From a checkpoint of a small sound classifier.
Model: 2.96M parameters, arch quartznet, norm layernorm, activation leaky_relu, depths [3, 4, 7, 3], widths [128, 192, 288, 432].
Training: muon at rate 0.0037, held-out accuracy 71%.
Data: trained on acted Russian speech (Dusha), 26041 training examples, 64.9 epochs.
Rows from block 7, named by matrix and row number. Each number is 128 + 32 x the weight over its row's rms, rounded and kept within 0 to 255. All counts start at 0. Numbers have three digits each. After the name is the row's rms in percent of the matrix's.
# short0: shortcut pointwise conv, stride 2 (model.blocks.7.short.0.weight, 288x192x1), inputs 39-77
short0.79 110:118110131182105115144126116102149126238147097120113143052091138146072133129147067141194150094046089124075140130098132
short0.80 100:172174136128156129176097078083123150115126146093053101137104122124080116139139127043110144124160134160103117140176202
short0.81 103:113148101130132091095144090106120096116089205109135092149158105177191154173130140105166157106080108166123183127159141
short0.82 103:136187088104113136107149165093129112147124165142105089097147124065122113120148107106102119152081128221087037142104116
short0.83 107:090153101092169139141171110150144080148134082193148164156185106133180170178163081104179106182109160075128175128131164
short0.84 104:081144112102076087130147130081149125124131114121114093184190147132094094220138133090128182164138132172128087132128166
short0.85 097:175124220119160158060106160097094168112131139106120173092158107123125134112111145131079082108163124128171126121125152
short0.86 094:081094118128123098086109101165139151142089149058142053070164154143132093133147097072146114135130120125077149099144099
short0.87 084:094102104141117098129106090213162187156142175090173125151073158133112100141111095096056148154110170148139136137178100
short0.88 103:069110118154211157148120120134151139140128115127110151107103156154148175153184107094158103140087115127126108198125197
short0.89 091:124091128111161149142080150104114118072112137152166150095115145078152125144157177117138089098101138125094195133108142
short0.90 097:120109194181107152115119095129162130122180078143120112070063188142147145175165106188150123076138148127072166107090137
short0.91 098:158100207117158092103141122116118138111198076093133129138137132099087167118146162140098159110100129107165093099114139
short0.92 096:138123168123114158207114095046096151078116076093148195096149152166180179209080161141129116122112146100107190140112128
short0.93 092:158088149108101075147144142125143184109083088162156137138183119112119151107169111146128056095105088122145165096112101
short0.94 113:153121097056156071119101109123170114108105052152128097123149045097108083153109108130156107109136114151124121102101108
short0.95 091:126110208078144141113095177073128130117108086146157153181218148110124174166123061080156165091125127167089098213123101
short0.96 090:103158127163108074122155113125057106125097121154124121149139132146123103134121190047141126122167064164071141125124114
short0.97 096:128153180146055191116111143089101087128126153086042140147082083140122132201139114143074163100123096113071120097106139
short0.98 105:143085063153177181129150095125167130161102094142164096153141110146104143075142120230092098096108132118158154086125076
short0.99 102:131156130137129128179067120083187137160133116193120108178085102072129104119201119128160108166166144130151103187155129
short0.100 107:155111129169123134124123113145095136137113150126098096109154117144084120061115140114102152155084166082147120149198086
short0.101 104:141110130092110055125123115103083118126093104147139114192141180149116127099148053105142168130117087127109112129133140
short0.102 104:121046147107119136107120133153122109103148138112133130164141085114133152134169123111117166224170132159089087082100064
short0.103 109:124243125209149115150213135179153123118142104085141108121089130188116139083127095041141148114183157113109131106153208
short0.104 099:087116109119117147153105104158134166161138119116054140081056176137161154103111199155108127176162096145149181154102136
short0.105 105:206123121112085131114081099163123089127151106162066166088121070083160135137113123145166138120105116148188199115118115
short0.106 094:121190084167188071185122131159173156108108141133112134154103126206131108125157078180106118090181118119117162099166117
short0.107 109:117144107121102091112164139057105126154172096107084211086177132080136093154145119124116131083121108085109193107102167
short0.108 096:162093109128080135120179139139136140153115103123128149079106120167132099134142131134116159140129111142162187168155070
short0.109 103:184151113198149134125118120155132134133114187136109084131153094094110150150087122086102141087123206132140106106138102
short0.110 104:155122146120176134155117131064079130081204127108171181131175116092057160088109094121085149182132143145131146109102092
short0.111 100:130166123123099122117072101134123141086155150144138129145161143168093133125070113078158117208054147140115153140108100
short0.112 091:181156093101172119071097139117143131133101102187129164108108115208147077170088163184200142096133068133114108151138135
short0.113 103:137217135096149126144184052106052157120105132175126104131156140133113100138136146186076127140163113096105170090154110
short0.114 103:124071136158087120171182141063124094127118086206159068144194113115142099121168112127098142109153187127166129139134044
short0.115 087:138086118127119133140090124100124096140093124128101090144110123165172157173125150168127099149117086155143180138097128
short0.116 098:090126129124101123163067076148152112120110161132076138101135185122119151143110151115123097124122106174116150112110096
short0.117 105:052115106130142086111122195146129125145160145060115121098078107173152120124105098181040106136121112152124112149166139
short0.118 088:128087090139162097136158111129155160155249098141090157153128134159089152158150116149087145193059199085139149104143107
short0.119 100:144096099138152120125082120132125118125049216140130137133172115094120095157131121138175107144138070135120091140130153
short0.120 100:104135101118142171117085156163145076084111064168062081189087105147176123089084163116100117115124167112143116188144146
short0.121 103:096070099057145133144128107110152074133125163147170085124126149114076115107096120117154079122198172070139080104133128
short0.122 090:126108109150156189118114155128094090146213116166114118163135177137105179102132126087106123137159160106130195101116137
short0.123 093:159119088119121140141074177096183140089190143096121148070132102139149126172144203145085147120124131138111089108122139
short0.124 099:129137126131154172085079136095123140113080145134208115107169127167128166121163065157099120081129124168077113122157220
short0.125 104:115074255080152136160098108146127143103105135083093070164118121148108072110117094150127124122176148104141110117130133
short0.126 100:120088114141103069146162127134141155128192164131158091069135163131095154191076127160183171126106115184157138161095122
short0.127 102:084168091131110127103105107161162171066144127123181164122081115169144094101153110114148143178153196125147108189105130
short0.128 096:123094118071123155108079112061119138144128202128129125143141106067197089125091166135170082104114156160111107121133228
short0.129 102:119088178141124079122126189117131092047082130146165189164057141129160113099103189046115195128123139070134129123075085
short0.130 092:141067150149174146100138202120167077148124171089185165156114086093114092134142121068113145127113109115129113120103139
short0.131 102:114137143139117087124111152145137127102162121121155167148092105163176109106100133099114178208051129142126134113158077
short0.132 104:130122068164122105102121086099118119158118163097197157149046108142144133140135114136191158127109120124133098163104119
short0.133 106:127099082111136145092144116141095056150133105124099181175131125198129128134151103144113095134172096090131082104162112
short0.134 095:068149082072172075140118105131151131111102090081147113097146157162105092184099159160179143165147142123020116148194103
short0.135 106:104199120124108147094164102086109131125118097074099125126129120137142153085168078101103133145140113168121130130107072
short0.136 100:114075184163223110129167143130146140123130158108118115095133151163111119142106145192140119149083142162107126178176143
short0.137 096:155167101137109101077143153149160149213144101164087130182144048082111105084157133130189137140138145145156119090163112
short0.138 099:131143143158168154091102115110105111114092103090149103136143125126208154211144135136119132150124144124180114119131074
short0.139 096:140169129106070106098147084074094102116193139142153151145142118135124186081137187145115125103121195073104116138156092
short0.140 100:057099144130083107149117124181106118147105094112082152173156170102165154111075106112077132164123128114089189080095133
short0.141 113:145166076156132098144119210144138180120155117162125116117087187142120108097104128118121127130125129109140087117109156
short0.142 109:095185122150132119092099143118087123140073120144138108111196150051118092107065114130150050119187171098125131127146210
short0.143 100:141119154117143075125148176125107123119137084155101128096110095184178149154115134112143134176097175128141124105121128
short0.144 102:131095138123134150089108082174153104158127115093149141159118136155114070096098098102162105136135079098131103099156109
short0.145 100:196128118149091145123180115110136098166169129121102179103170177123102117088127065141184116074065094117139094109128149
short0.146 096:120094122137086151095137117126091146083137107165078129131107175144113113102137093179138122106192145166065114190175099
short0.147 098:141147122088138138141225115119129140129153064097195084168174088111133116083142100106121126106181068121133110119139111
short0.148 100:103097100110094146114155114123134172123110185127153149220092088175115094111179124133153194146084077116112168201128071
short0.149 092:071120129116136151093077138077130113163133093114161066114122188088146153129111169179132139114080178117153138126129086
short0.150 111:119103148074125188120151117145104109127108112096112118144177108113132116110088087190118096167181152121130166094158166
short0.151 105:131133192151080161167082103137120146123146146108164093115126106124144167119181097112195152138094144145153128179156088
short0.152 096:093111130149110119134159125134106241103234134149114151149145112117085145158129158105140184103121145166129070076104162
short0.153 096:114150109115144110208086145147131109131104086092124175110149056165152099127123075145149162109113118148155146188137156
short0.154 099:142062168126135183144192140127167091144143093136145155117140162172162074096144136155119105089073124084105134113103149
short0.155 100:125090140112124115099168181145108110131104105132115142156134171084155136080144122094112081089140181095128087092090185
short0.156 092:156054087099150111145117059076165090146143121123102146099145137211076143130065175147249175143109080126153122106149110
short0.157 097:105159118153145120144083158085105114130164140124134067164124156176165148165083147164145162119123130132132143059107162
short0.158 100:092156135153097133080161140065080120169161122098127099125091127132122170094138108112064157126095139155116154118140170
short0.159 099:104084122136077130168201139218171122096108150170185102132136119096116117068103127149149143072048134070127104126198154
short0.160 097:122094086126085100183152096103171141147087170167126067105154133139092122120148139160108138121159149066117130120222121
short0.161 095:101128122211120127118119114224152154157118136136106077157144137099150066107134163152182077120135110186168078142105100
short0.162 095:177146148105136126127123125081181118139151134154103183040118118124183163177090182129177131111125091113100120111100144
short0.163 103:151132174130171143136116087080135203182144098050152138053117166122113151091129084163126069181122149128116051152143181
short0.164 095:142149102129102174113148119136164094116064147115146064114118118112114149130111114159157144141126083058128170136132135
short0.165 098:073184134164103143151147118098157149120103130162108136139105104133082174153148109133070156084124181163135104178138104
short0.166 107:074125115134112155124088152082120149075121229184094108094090190099146157138088110154159072080134109133152153120150133
short0.167 094:157151145123113102141090184168116125108102141124127094093207133148095195131131238105120150114106081125152145171141139
short0.168 103:146117080195078091109165159134073096124127074231139106126122103159127117105089156194118104110103151086198127153154125
short0.169 093:163161134137105117174077118199195106154091146141110129163085125083176133203178162105165097123132136061076123111108157
short0.170 104:187098157109155131168101181153103167119179148119142082112078186058132131099137088105091178215135146133128164104119160
short0.171 102:186086164109101138151130085148094120115143182120132148084152114163126157071108180105090159113124135151143072120084183
short0.172 097:116096057186090153117136096116147119121106211141129144108096166105095176120141129133186106157096161066145130142090075
short0.173 105:160155129149193109092081122079158154127115170137114138150137099140152109178114162169117096117116112140135108108113109
short0.174 096:097102171130094159082130137120090157114145096110104102113120134147093125154175128136176098139129124103118130225149134
short0.175 100:092147131143154114124114117092211145192127150136115115184075148142140113173099090184123109128127150107120133102126100
short0.176 090:142130128095154105127126137141114128131170144125119158078130159122161108122167127102097117133154041125103067174142144
short0.177 105:125175099189121136109165123102121123134186149094146133162109102121106097172185156091131106127140139178146163087094139
short0.178 094:178140163122099140147082136120161144142080182091148096146101155120161098124156075158151104144136107206087104107107093
short0.179 100:108213236106133138127149157168115126146138124152071119130146160129134105101046145136186088104069166130141100103138126
short0.180 088:106124169140147151141133102160166131136106134134114169180116118123180137136079104149144120159085104107127117154149133
short0.181 102:085115143180194117189097087110148123096061140170164116165134125156115070104160121136117151165182132174094132139078121
short0.182 092:100140127124107163105164167119146139147186088159157128167104117095152141150142149160146141122057216121175056095140141
short0.183 102:111134088160154132213148156099137078134079071174106113165124154182165070114086118150070098163077183103083147144110135
short0.184 096:109201177129140080152181137137116124127123088088121098160168091122132147117104042136151141127118143102158118207117131
short0.185 090:106113107104187109087108151120106194145108197080088108089133145173118116130079135109075128193170072091125127123099089
short0.186 100:192134132149106150080160127116066148192110141145154145116107137133120182120129131099148113084156136146098106107146168
short0.187 097:152119115142067118128084201053136088108175162114106124139129153124137104165100196097071104090111085118126171048104067
short0.188 097:139162089168145136124136123126110188158120117101116134098217114083125164132164134104086134116074165138103121174136206
short0.189 107:097102107066125123147157157067131184160151113138140151109129218126148117146101149133151138130159141115140118093076146
short0.190 103:108076188133084160124120096124079147140085132151180091100085098178123147079158146099159128125130104085130136130131063
short0.191 101:137144110127099122148093167137157185110078205148114187150071115107128121141112120144088132097086139104112150124101100
short0.192 096:122126156147095115161162147126106146145170156160129140104116090125151094113158150115116144117110169142181143171151065
short0.193 095:142189172116133071088122131164132164114059175140128148112194124117139111136135186108084086195177123088125111128103133
short0.194 091:182110149152122124096050140045193064175127109099124241119072062072198102156151171120136116132138167119178085155128156
short0.195 098:179105127107191152162109097117133124158140127105091240132148133093144063069138102181167174165114154162188158116132096
short0.196 101:186131111105131119162227088094113092095115101106149097139133133080105202076185133127152125152126167130082157120111141
short0.197 103:141087089153187209114123157112094141094149097151030122098122119098113129143079181140100117105128037098115123173189115
short0.198 104:164131150106128109093099079134136121157121107132105176110158176135123110119076160140170142119129140137068132126119110
short0.199 101:144127117186204172143101145108142112182129144127109144137153126124107155114078148154109090125165103126147131081086199
short0.200 096:086120167141105141142102090127102134114188095123119151122068110199152080165111143149147114169120145141165090074111104
short0.201 105:099155108089101126159158158165116070069100127155118200168217107125062110107150130133063127133169177134129123147116128
short0.202 099:135132141164109079097104102113154084142141168145121154070159174087114096124112076126140190181146119090126146155144076
short0.203 110:109127106126080116131144129102154117127173121082085109146108135085150103109114116080098147143218119105128137162152142
short0.204 094:106115118131128104092136084131092073117122122137108100121134120147109164139167103126099185125120138057140122134220165
short0.205 102:105125138147077094070127174154124061076077122119131158158105135125191106182151153138162130151084114175163104195122137
short0.206 095:147161117149102135121093127132099109133145151125089076167112156138075111060136109093128169096156102148094161147082128
short0.207 109:146135133140127143102077113149127108169127113130109101137100192175128111152088132080166099139077102143087180109131116
short0.208 102:146131138156227133148123134138122191098085149142095088124091133169109133112128170137138215132159113176084137132156141
short0.209 101:165118143128130184135137141149157179134090144167091121095062109066127119138091139142118123125125093132223144147128117
short0.210 094:108226161128148122101073139113119192102108082131157159207107106126151130064187220099069150136176116156174077110134081
short0.211 102:117127173149121141167118119149111090151109062170142115083097133111169112087163163159150143173138102142115140144176107
short0.212 105:075164198129116130138145090123088116116111085140142180112138083118133077141125157133178118118167163163071151145117192
short0.213 097:109083142144143123094101179092147091143182165161148136088145097070132098066096096133211125145090089087178165168176121
short0.214 104:149138179096099076118137119198148242111103138076090146147099181155172159131192216126106100077127152183194144103099196
short0.215 103:082145143178103165109127127140107145036150171083099083109056179154129102099115089183139121138173083166122150110097153
short0.216 101:123127176123127169170144073143169140114114123137185188185136128135122089151077090104091166124079113126091134194076115
short0.217 104:132148126164082109094129179142128141180117124144155101136107090148130129095149134164100141140160124067138130161142080