Weights of a small sound classifier.
Training: muon at rate 0.0037, 6600 steps.
Data: trained on acted Russian speech (Dusha), 64.9 epochs.
Rows from block 9, named by matrix and row number. Rows with one number belong to one channel. Each number is 500 + 40 x the weight over its row's rms, rounded and kept within 0 to 999. All counts start at 0. Numbers have three digits each. After the name is the row's rms in percent of the matrix's.
# convs1: first pointwise conv (model.blocks.9.convs.1.weight, 288x288x1), inputs 192-287
# convs3: second pointwise conv (model.blocks.9.convs.3.weight, 288x288x1, transposed), outputs 192-287
convs1.49 103:554434522479502496516529492510469523530509505436483473487512455491473517499455525505551480553468474387516593512510492515492489548535477461440508547500367491462524526499423525466504492491475506488483546481468437488538532511518480534502491533519542463567476594496451501452463541552458413519
convs1.50 104:477497505493528473489506584480491539505413509473497469510499594529430516498539442491495518533545548452464610458560513439493478615491507502551546456542513460510449494501462483463477444508475511458484514418562443523466507479476487453514471503510479522534459514565451575475513565449442557474
convs1.51 100:526476455480506483525462523513527591488549401493444579452488537486538458467498465501547557449526532503480518484545504471441458458507489407580450523452475539487503522501489557486517481484522518510487496522440523492527520575442480442541586425495577468527450530529537433525425529494448553483
convs1.52 095:477480499525494505414558528506449478518441431576521443503500533448568513505524469568603489526522491550438488485541453499506460492494539546467434508589468533466516523482546504368453537489539549452527496554550551524519517500496472501532596492477540467506461487422484464492602551540490437466
convs1.53 095:531528486514569556532438549454477455511438504505510534457481517522546561523510492507448500468524570501486459514406451508496474425509508526428449530517516504490489536521555451601473540431446540573512467503492422528514528466511408472547533509473542426494509482520506583492481420493458444441
convs1.54 102:427487526456490465455520532485481470541528524476484517460479530411524470435426488530518500442516513514532485458456495494507475433507492500517461504536516541477482490480545530519512580503540548519454476519419526623497500575466506531501386519523534495527497551521473465562524527535468492503
convs1.55 094:531529533473501555445448521538451492516448481533499442473503444498461474475433465500417492512453528459456460509538491459551487528537435549474449509445510526506503454456491506489553476565524543540529526525487465583489446419478450528496461550447472517515517493493512607456526519513540461530
convs1.56 079:459460497468465468392545496432473460526560512440544560511449455565465397460499463513529481551545564495544558538465528534469529434507486570518426499499474483485499517501514474474510466536555540458502458506545469555594538514549604557481518502401572505432471467481454451479509521514470508462
convs1.57 101:498544514532524485515574515552465544490447467515434491546487506528463526538409480563526492512483491502426513542536456485495527535450565468481502509483479467529520488437472522525464522445504527514542502471550514600434476492498508465473538462476540513518475421459459512528482535451526462421
convs1.58 094:522533528487507454534521469514483462466472498501480530555507515497588500470497473509503443476546515502530555510552511466483582495517459492437540545517492504464525475562520544497463516527507542481461475390476481449520532455488501491487552527475587486597501497500527415470573421480418512476
convs1.59 102:460491469500509500446419501445603542549480555454479513488505502479533542474526516472511512488467532550416509408528503524473530551572447552499566472516479467521510469428501518495518546562441565440472502461541481425506547508469475542545451520438493480482462424464457483508441520509511505475
convs1.60 102:477570521482531485505446525481440515543540539438491516483486509405532484435464482493504453577499557485494493455605557528397462545483494511426493522544525526518439487432551578546474550501465530532457461436509465542509442588551506502447538583514546474465436512494457505448523509486497499467
convs1.61 099:427520503519440449524474535488521566553581515528475540460512505541503540490517501435483542493497509485500485498460546491488487454468421476454485545459496436451424519559460456532575455437489474526502440489543432495475480482522516546490502506440522502499547465540544484471509458492549520478
convs1.62 109:484498465543529580529451489513469528579569547506502412506470558483539467489548470481441509550467546519513513589480453492489485548524468527440561499530486540544574486436568499500429373558542536463588497538450528503516491522564488402554482539507516492476547535480528467458548470462521516540
convs1.63 106:510499424519520424409543492560529483517577459481494510503450557552542464601527568410539540505510536462510503493505544564536509469493521584501518517542501471504512547527480510447520538520458516499509546436540485445450467522520506484529510445514590508481464486455577452508455444435533491512
convs1.64 102:453438579505467560470528459555468507512504497510559453503464509594558538482491482507488532542503528536510472487505470468461501504447486519460490470493469444526455562532523452634523455510606506363528449477467483434524514452445554538525505493400582504467486449489523494526502536451481525422
convs1.65 105:536524525555538505503537466519512461442507472474532478506429554488516573478518520511460533500495510551475510585528516422503573552485553497443433470448534482508465478470502502468457449488504460572481445487567483514465492541482498487499575465531515402465495480567543458523458500499537466469
convs1.66 101:493550474480459464472478433563511517500520545555519468450548458513523478528546529580467496458464546501522548527552503470498480486560463398468502457563525484482539514588557544524452543548491479500422498485566545510486521501494501587455510529511500482473457615523551517443522471507498461524
convs1.67 093:494499562424498500522464536483520511544511459461525476524525501522516493481531521565502524532496481469470524436429548633479483540504516479450531505503519536484493536470501550485469553515516478533470435510552486514575471466451453451448526495460584552522475531499499524527538492501543521448
convs1.68 105:524468446449499467526506464500457417523579485509431485539538496512585491453508523497527474511553472547502547448507475538483504567469448453498500506464501478470388430516555490505511504542541467531449496446506529507466529493480584530518486482463458509502482526512526587439473508444506489601
convs1.69 106:523454555485534504511553508528529474415562495454546481520523512456490456478482473449472451398533476558530535503484542520492492458499576461506525493473538488552513535436496457468514540427527490537521482498513536521493536469501526555491523360555487572463477550529478620517519525470457477480
convs1.70 099:480563459540502448490533555601459453536499559513499566521515511542432519501404493471497458513541478467572508605474593478447486477479571485542477483513518481540480470539484504439486497526477494474525432547466428554449540465527490445555518526479496501510534526497543489539462524526454514553
convs1.71 103:511466525519412625542461491513502542520487482495512515553535550427444502536541504487491582473533520501523507474477484439527489501447493524439532543560558456564604455456494455482472466486533509538550432500516480424546561536495485557502531532491450513551505518478448514467454495472453491551
convs1.72 095:577488565531526540447483570460500499513469520453450496464560563485581519566557464503451440506497519555465428487470516539496542410502548490487536464561478523486439441507565453564553468493493501522548482473520470449493560583519494477528460553494530502503504499483528388512471463488493560549
convs1.73 096:402435483542560489490439498537470557506470529485495477557465539445497508466470497482568470527487516492518480535517518467509463491413428456416444496498537449508454468537537464493471503489530504479423514496458461475526519530514565577510490443529493489476545596475510509443483486453455496512
convs1.74 102:476547482526528514523458470555529554498521493477520491525457508475491508461499498510467534585531440558438490519454530507541536482464524497583534543505530646540450518514512483465435483491516519493597427467524515519527525447609525491509493511412447470497415487529465398447495490525560567469
convs1.75 108:484540523491505597485493452421479535576465482519530533471487500458579471517426448549529472519554554490556492444490543467494473516496549517581495567553497493498415497417524438513506589496479515469457559502508516500508487507482440441457532515481506525486469589535502570426492487545536532551
convs1.76 105:518493511471544574465524420483486457474466492435507478427446463516454524505456527475586559464524526523465501460518485468507453564508513463510542543478467548465463471513518521428382612422512462520527514521540517505471520468465514534458519434521452470500538466473463460491557463478548520484
convs1.77 102:487505533552497562494461499489543486476521523478534488531467524558514529531495556432473479499517518524538444426477525468461456520556436482456530633464513531481555588497514506521476522504488425463525499463514480501444466506533536497546444462466535493549562492482508448423550573496533518553
convs1.78 104:507525493497463456463477525544503564454517430458485473524471475495536518506441477529522607545513452512447490518481490457560564564530513469531565430483508428511536552495540460506493510554447471493545537466463511448500546528464482545510460462527573519508485476490457474495503500494483555499
convs1.79 094:539436567484513490513528534496511482491520534473496442503523471472467453538436505435513496601474557514503454490498498569498525545480480470525469484534482512552474491520470501603531463483452544554501463448482561508465470483526473446529471474508520498408521471515576481550415436464509581486
convs1.80 098:424488516475545525491553444488460517503482535449536465502496572496527522506444477499491474463585557469516499589451478496526438521498479400472416500494504471574520546493445515473580455544506466495626535511503494420521451574506464497482510527514514518449537549572535480497536550520448425488
convs3.49 106:417545476506500542467488486507551562472510497509500490496493548446486498499491529511564499532498500564509483462498502543447536496478534547430511426549533564462426515466487439523494524484471403513518492515460519512587488513469502553515550465544490512590450505458440540485476483503510561509
convs3.50 097:465386551553476533457546524516541518505465373546506507472502585498486483405577436549585516543550499537556552565462432506512524538547526507474563505502557477503466478519458500574493462462462453554505466394486565499453412559468458516544510478513580508527498493473500497438481521506532491515
convs3.51 099:436504513449472517447575564547508577506517391485537496571534483425570518479492552477505451489450503516462519494538507513489504505568443470505470442485507492452454442445423529498494514503544596494503521559539509473536515524517509493490458544510454498485461454574438442552525506478557556498
convs3.52 092:495540485540463522464450456554530512471447525500519459482576492496451458467451450468502527468536483535457509492399503568550505491463532525488539554454436480528463492489481507438646566500496573405571493469544481556555493497481497542449536503457491528505443503529489537527478536546495455469
convs3.53 096:490495533511472561554507515464535488527574496481441486381479522476527548447479515494471453530499485576518498528538507514520483493510498457529386508535429533509438499510472544576502484529446463433455467447469424570435519490516519525522494465576468487488550469596500552478518525465508518458
convs3.54 099:497453483477508542462522473535463486481497451538433497470542515449526507476438462526530503525518480512434443487456546473448546482532505499448535512434521492498561493510468483528611531454430558520544472460481510482485564493482552472484461453513447448434488511504523508445506484541456506496
convs3.55 092:545521519556470547502456447469454456429468596502533460495449493574481491458485460424530510471473504565484595500478595504495477496477516487473484506584525463512505469485546559550453468492503514494525542500477562477510415450527458492486442505458560472540486521491499607466489460550444517531
convs3.56 080:496475478537533475482540478563437479559513469446488455467593437500494512516546537522497562525493503470483563483486469508491455571457514504534459615498527536455493478465405448506526504564477463507415524578493427431429421472496522484489429496627546425520500529485477452554521488460495490574
convs3.57 104:565499500513494546497573547479473464527507385462469499512508495416415499477490480464500573475506495471475437531508513480550473518583503485499467434550535479537563453539450436529491551473511557485477475459444490582514491484478573454434395526481503486534482521426396493473537485441523496506
convs3.58 099:612428483511505444424433513463545551512509448487504562446505485483467495550562544543491405436485484446462486492529548550471441496428429535530538570486518503546462590450495496474492509559519550512491538552475519558513470413514554517468471490460486507484468555519515446460461479474467499485
convs3.59 099:481478496559481468453532499496520521464553474501476538473600472419583467502455497496427513497505504478478512470498525470490517524471488522494566536546469494612499467523548554535536485520432513502465497504513563529503470399463506519471512499485387483603523448514498449522528496447520483501
convs3.60 102:508539512466580547515518495484468550568525481534530515495499469488483602505495492557501529556558510508470420472504494413521552460501456465432505519453563493535513502462522494567529470537486431478510555500445516496445486470420522477531491446512459489520580480507466475486550555614443462494
convs3.61 093:513457471477414446480537525532469509494571479508539509531477455532389514507503548518522403381522503576488447428539534525600463502513524485582473481504493461497498532477477586492508520495491485463495448551419439464554471530507488461511563471501536592512571437542549485585492493494477514456
convs3.62 106:484495495489518468464534506535478524478512537480535468469514436485534507511475539484517480475441512497537604477556554542513469517560507487520475517481410481467506544495427496480485470477550449580504464452541484483483504542518492500490428507494501460537574419405515540502544518403503561474
convs3.63 108:534557491560502440493441519439521518541455543544478481462517499388494503497494523510488511501495500445495465438470488568395458474496506492480472534526579477515525427522478596444473476504513457485465540446540568593457476465434420538535531459455484543486499461453432538502528499468524534517
convs3.64 104:440460502474485466535524481434533592466512551539513508486414449470515613565506390472511484522456494451571520451544488497589510505479484532440455523527488510545465522446401493549466541531521462560470521490423572566510546467501619564505474502513499452556509495487569584479511467473522550502
convs3.65 101:572512453517533520459585503498452514575478517533529511521521479532480480530496574501505547436501489555476452540523513507528491520468441497545502512479518547512492476451522454435460475497436455551469492525489484539503511495507439487472403543502452517495551470548502458552485499527498482494
convs3.66 100:433468505476486542509387573544488436555473522545467502451529473535527455510526512444495536489496516469437445526503488481498448491565475531473543560533501462492494508549519529545585513475482571498527572462455405519459451492473477542483497474536458536501504522443517486504458515532549423524
convs3.67 097:563486540508432491511436477447463534500535545561419478458469561461563464542483567428537484447537508483479534553514529533537480493573490529480525446508432574506470470454482429541464509541518553477399524436452534570498453524497547512496386429435501459468485496524475521470516474417488496495
convs3.68 109:515546497536471493520476461451476540475481511484506505489429454512507483489468499474501488412465499539617456434498523534529510513542491463442449514517459490405552457558489535484502513475509465497466566544544501531544537521503532524460447512548516515527539559484507493544522516537477577510
convs3.69 110:555493517414557434536462501484525535429521496477496529456564494422443532451474505442465515465524508464417502504454501519514552522450573537500444559486414550581435515562416591499535468537524475539457439545473463461486497548475465468542535473558521498475548434521531424519436477532475490520
convs3.70 100:498497496476481520510530506510553418545483557525526476490584450454506481502454586547572486474443511474516479536521472482538484516486498523483462534500474463481473513503540524534526491440475483521530493479487546488527507517436520510513465534512493493511489516492577477534472521475492510537
convs3.71 103:505527508483517517521477540497494520456510515556451470547513467550578599538472456563565542476448495494463484487504520529478503499489516484416482550519499547574508463521529426499475495489448493471524535530545518510561508516450500492502530492491524479475512513538434482493514475439512545483
convs3.72 102:421564519558488429513485504514513539473482474507540496494436465477538447556495518508472519483565510505490457495530459498499483502505567493434574553542478537519490500534534440493508456487476473506517494516552506496407504527483580556488430511550488540442444512443483441464506493516513473577
convs3.73 095:547510503454479454529538421580565572510523547508502560478565426509545516530511517534506509458539497467539486434488496512502464428479474509470524494426442547444430509472521538559500508508467523480479465510471512455521484486478580550491499529480426513478557435435483431515529511518510497557
convs3.74 100:520529523504525448560524519559477473499461469462537514570425474550449523532514506457460526463518492534483610545485486500479568499493435467399559538412499471501440492468568521532458465456580445558583449463526427406498461521472514468582507432554532553474499488492509508514447489492480545508
convs3.75 108:563417493490482505460521515583518462475473473510489461542489507523521536489440540510508441553501508494486495503515463431488504513474542484438506554458532447500563508549528522540435451508471471528522518487454436513453520444443591486488532508479502524417406486415537577502562498572519525474
convs3.76 111:504502492476434552461543510526455520470512446578514526531449534540488503471488519494470564517467494507494480470472502482505477473479495515410514558623557520547517426548516500407544428492491550484488462529459478480548448475461528515518497486474532478430548511490463559467512534554483474526
convs3.77 105:483527447518538570476454506415503429556537513553478545483492454397500385486465522453448517506477484530566521427469505477578522513485471514487519499549583444494496483506547515584505520478485415519491450516484471439492484441545561455534483496516435472474503551530522488514565505472543575492
convs3.78 099:448416485540501567479461588451493547499517542529500522494532488493547431514434553422484509510525493567538460510468447531527483523513490500498486538532486499554445536502519522488483490534431519361525572507496499518556491454542405486459539456508498478603524515537474547475509524543547491525
convs3.79 092:540433491521502466464463476413498463573475512470547455468562529534496500572534486518503455549468507504511433538553537519517501434563444442559478554476433487544516495468543499521380491434459561549503492554552474563537452503464453487500577506504465499435533496485439530501472485549497532494
convs3.80 097:452472485408541456512501540466560475519509487478493498489489506453432488511543436530489589495523486438594527564495460504528519503493545443461490503443476505465526547410467465534502505439485519551510494385538520507491521417477518558412540493530461452498454504528488572462486542499520525539